From a checkpoint of a small class-conditioned image flow-matching model: normuon at rate 0.0024.
Rows from block 2, named by matrix and row number. Each number is 128 + 32 x the weight over its row's rms, rounded and kept within 0 to 255. All counts start at 0. Numbers have three digits each. After the name is the row's rms in percent of the matrix's.
# fc1: squeeze-excite reduce (model.mid.0.se.fc1.weight, 16x128), inputs 0-127
fc1.0 136:154140082098108081132111101125080174123133121111118118219085149105147098080125136088156159096114111124136153161094089141140150099096074127125065089094144162119119105157082127124189171218083144111147107134065098105153142177199140110116158120143089191151127138104118158181109139140130103150107165100055081149130119087111117122125157119090135146143196144128110101083101149093091174127181
fc1.1 152:105092106109118117100120191094076172138183135156159092182125179142088133123131130130129098131089080079161125133145112108126136075122172129103128147156110133132123134056177143125148124123162120108097169089151130088136130128159173152113159100106177135108111206141148111095023160105113180142107096178070103123072166104132090109101197134111166119095161076139112161159128133109199089158161
fc1.2 021:126122136115186125132130181126144093132127168121122170179131133161118174153131143059189194138170155090114130142128121154104161124078195120130119069119133100134100147169150138079098155125112127094132112113133145127110139188109203137119120138124114172145126155080092026130091125113127149096154151164085165147184166143166147184110187228178092138129142154143114180097135143166143144118152
fc1.3 012:132148152202136174145118148127085151101084101165166104140172113157129130177166081137161155169080182117116129103162109121141146149113151129150055113129167197118119119105136146134081094129180172165131116157098202142120104129204149120090188094098171098138139158154115098106140137163130153098127082086093158089129114151141126193179113141101101136094123121149121065153108120184149151219139
fc1.4 015:161162164102151155181124150090131082146107112106104110090160102150106118145120114092158189133123109161117130116170082145157160074138112112131092143121126209148119126109141140159119157165179076114222139181169152108106148064126107126163171127150154118073126176104133128120106114136132125115164181110087183128101104116159132107148071059161163133166152164104117125074111046150123155196181
fc1.5 147:109125115150122110143103089096128081108102118131160149154177155114156139143130152148085141138090211101132121150156114125170145158081084161125159187140121132157118104081153169143102154132142100157183175090099121195072121125115140086140125122130117125137142176108123128195136126139166110121100127175159169188161242143091103112149160138218145188131163202137140108130155094159123160152175
fc1.6 150:133079152146156164189135155156127091124130104134121150150164152153126131135128113112140126156096093069185119100142170084126100122131082099043169170143111144111119089105112098129198115108161098143147143163187159167133117160150147189183061128166114150168143173148172132143063092143141104088099101163112144127087127125093108065133104176105085119107095092171080124201162176073133101142134
fc1.7 023:126163103123142092155091158120080112135124119173173127058139099149113180121132129150176116118121189170132151177088120093141088137160184119175083104137129164124126140178151098191127085148116132094124098090139121133162161166119166102135036166089142113113149114141163171198166086132114122117088161152097132152142141111170146173131126125092151147068153097179114197119096174130076159162059
fc1.8 133:125111132174138164194202099111127133120118136154144165155130124123135096155059145106167126115124109129124173169141194102116182118121108116119092105078119145121109099077056129083144134135096091122178092150089139162172133138152100180192144124152106139157125116150170138155069160175199129177130109096082124098069085119123118085132161060116146109115130142082049134124067116110093105127177
fc1.9 117:119084091131145116115079149099162178092170129080135106200117121172128119120116089133114125094129174087166152160138105105106188148186140165142150153173115126118137176142111104097149103107149133089157113053123171111122122040123118106119097072049185157078117099157187153094111151154160170119140172136160203147089106164131101112171135151145171080148106172161139146116174138139141121123164
fc1.10 134:162106142150117178101099177135089162099159112089131153213168168174136139137130151197114121138126122125206142170131097118118152067196112144051226176128122127123115116083114111118092122121187168123115096127136135090098064107097162142113079125113078144096133155130139113146095116131099120063109138163183119099076139151113086109115081138113107130124117137164085124125126175097169143079107
fc1.11 038:116170134093191098166170215148165115157155196153159129147079137097152133154156108089134146199169116107116129124086170111187061148102121106151088107149153139078158144177185115114143106131101181135114143198173135157174150193165133119137119149156114133148141095120128130092188112087086115100152104152102166143160127081168194160117142163187115134118112106150140170114157095112152139149149
fc1.12 031:108123169141172151126119193153130108122100117108136158136113119106162175154187109123083089095118184136176105172149142130130157078134149125024131117150131207105087175178138092149097107117101162085189139166188101115121111100107098126131146150125152125093129101106147158163144081119140145150150151145087122207135166126074103152172033144154146148142081122169105127113108131136087133169179
fc1.13 016:176129144117175158154112174131165094102162162206120129166131145189153133188147144072147072142158093100167111161089110092157135116155113095165099080141121135139165158109168132189143140124176179078129116202034145127081139122157147092111133112142145153130119124151138192128157112129148094152093156098101124154164102110168178159124134136153151175058110129172079135147197113135091126126140
fc1.14 042:094122154127158096151093208123108082109100125110083156100170113108176116099122098097122161104106168202141154152093157072124151114152143105125099193125144086129142100146193150137153122177126125098146136120141107167076092093104103136124128178173159187118204137123134175169154089101131073133135143121125167195096102064151073165167087123123179112104166135102134121139138121117153123216131
fc1.15 138:042120145090187111175144164149131105151172139164152119155120143130120143097102150124216106152128093085106090125149161058138080136132166126083103142167127094130171094082187120116130118145128128131104153067152084133121196151129162141137187113111225112148138131132116095097092095137106169128135115113144173130196165143097120133110203151157134097140127114070140119189137124099146085173115