Weights of a small class-conditioned image flow-matching model.
Model: 1.99M parameters, 32-pixel images, activation silu, widths [64, 64, 128].
Data: trained on crops of objects in photos (Visual Genome), 123503 training examples.
Rows from block 2 of a small class-conditioned image flow-matching model, named by matrix and row number. Rows with one number belong to one channel. Each number is 128 + 24 x the weight over its row's rms, rounded and kept within 0 to 255. All counts start at 0. Numbers have three digits each. After the name is the row's rms in percent of the matrix's.
After each channel's rows are labels from the 100 images, of 14976 (inputs lightly noised), where the channel reaches its highest value: "colour at peak" is the nearest of a few named colours to the mean colour under the peak; "strongest on" is what is common among them. Only what is clearly more common there than usual is listed. The data: crops of objects in photos (Visual Genome). In brackets: how many of the 100.
# convs0: first 3x3 conv (model.mid.0.convs.0.weight, 128x128x3x3, standardized in use, each kernel summed), inputs 0-63
# convs1: second 3x3 conv (model.mid.0.convs.1.weight, 128x128x3x3, standardized in use, transposed, each kernel summed), outputs 0-63

convs0.53 103:129133091130175102104137134150162125110153107133109082115149132091129155088068150147121118098095128129116133125110125142122125114160150131127121139137096127109162124101152126177114096114160145
convs1.53 066:135156159084134142142109120148102101150114128134140128080092084147111139106172145086096143150135104159126102110151162154128139119113141149164123104162155133166099083118101140080116111141103113
colour at peak: white (63)
strongest on: object: sky (30)

convs0.64 100:068103137099110080126118116117130114118137133093121151133181138199132123085133133159113172132093100111113169138131139143141129123168182151139135121117150128152154134132121119146097116177133130
convs1.64 127:131137122134178156146156115138136161149181132144131170071098113107111101145086159104144085105125109129105160152130161108160145096128119129117111115089108125115135114091104146126093128149107134
colour at peak: white (36); pink (25)
strongest on: object: man (27)

convs0.62 096:136135113177124153140142122131106106168137142141118113132168106093133103103135106152117095113080161101153143150119133119168163135115060116126093130120114165126167104127156111141116124167119101
convs1.62 144:128138132110106105122107136103136133136166134115106142143140133121105149128138144131101115149120123122102080132102094116115119125171149144123144099196097111125132146164122116151111118117131129
colour at peak: black (56)
strongest on: object: bus (28)

convs0.25 107:119165105108131144120132079109097155118147132130076116134124137121115109125110095102097098134081131135178148110160134160143135140148148158161129168122174131119112123089121087158151137123136093
convs1.25 067:135105181133130134130102160145135127146112114112116103150116099147091153123112154116144163098134127159133104153128139101108161131131093122138144100148109101118107127161153136088093109125126124
colour at peak: black (37)
strongest on: object: trees (31)

convs0.98 125:138120132098121119151151146146123153105143145182111187139105140142159106115100098114169091109112123151134173144153150149171149158151091170169142129097140136111144131114127110103110113147125096
convs1.98 124:163124086105114154060114134107103165126126125129102107126110157106078115104180106131090083154153126083155105131158116151112090145110134145111155123168084093145109136140143134117129150117144118
colour at peak: black (82)
strongest on: object: tree (26)

convs0.95 102:191126175131154131139136116149123159133151128155120142141135137133106141150131115152122142128162109138056102106140111096131134092101074115091108099079131134081110148116144158154138130123102215
convs1.95 157:126112162168126144162156132135109086127091137165112162138111154083117114145111169135118106153116125073119117135123167127117122125100098075120119162117133145107131115123114149115144142082108080
colour at peak: black (47)
strongest on: object: building (35)

convs0.109 108:128132154136109139131142128134133166102131115148154145131120138124084147140122117125142110129117100130140166093105118157145091155125147105172130139100115077130136127103178148170145158108113151
convs1.109 057:131148116110110087160125138143130133137131153109139143168172120139164174121146130116116177121120170117127155098119112135161156166140131144133148163163148113098121071099137099150163113119122118
colour at peak: white (40)
strongest on: object: sky (35); object: clouds (28)

convs0.121 102:144115144108124117129119123118133145103123139136176157119066150161141169157107127136148138125160127127078119085158122162159171181097125159163119141103083118120140131139085135082110133110135122
convs1.121 075:138088108130154124141127150118148126133111127138131114131139139091195078139188124137135107165149152143122139133109145136170097148150132127092125140174131095098119154128119120104122131146144151
colour at peak: black (37)
strongest on: object: hair (26)

convs0.41 090:113069094184144149098140132124115099117114093068098088129143131119122129104127119156135149105106150132213112154111156097126145137143096112119121117114133125144122129156155123141115127099134115
convs1.41 115:146082092110129120120143107134080111135110114143108154138152116119107111121097115126098098123121153136119136075103068101127132131108133118147130146132114111109136142126113109123126116141125160
colour at peak: black (87)
strongest on: object: hair (45)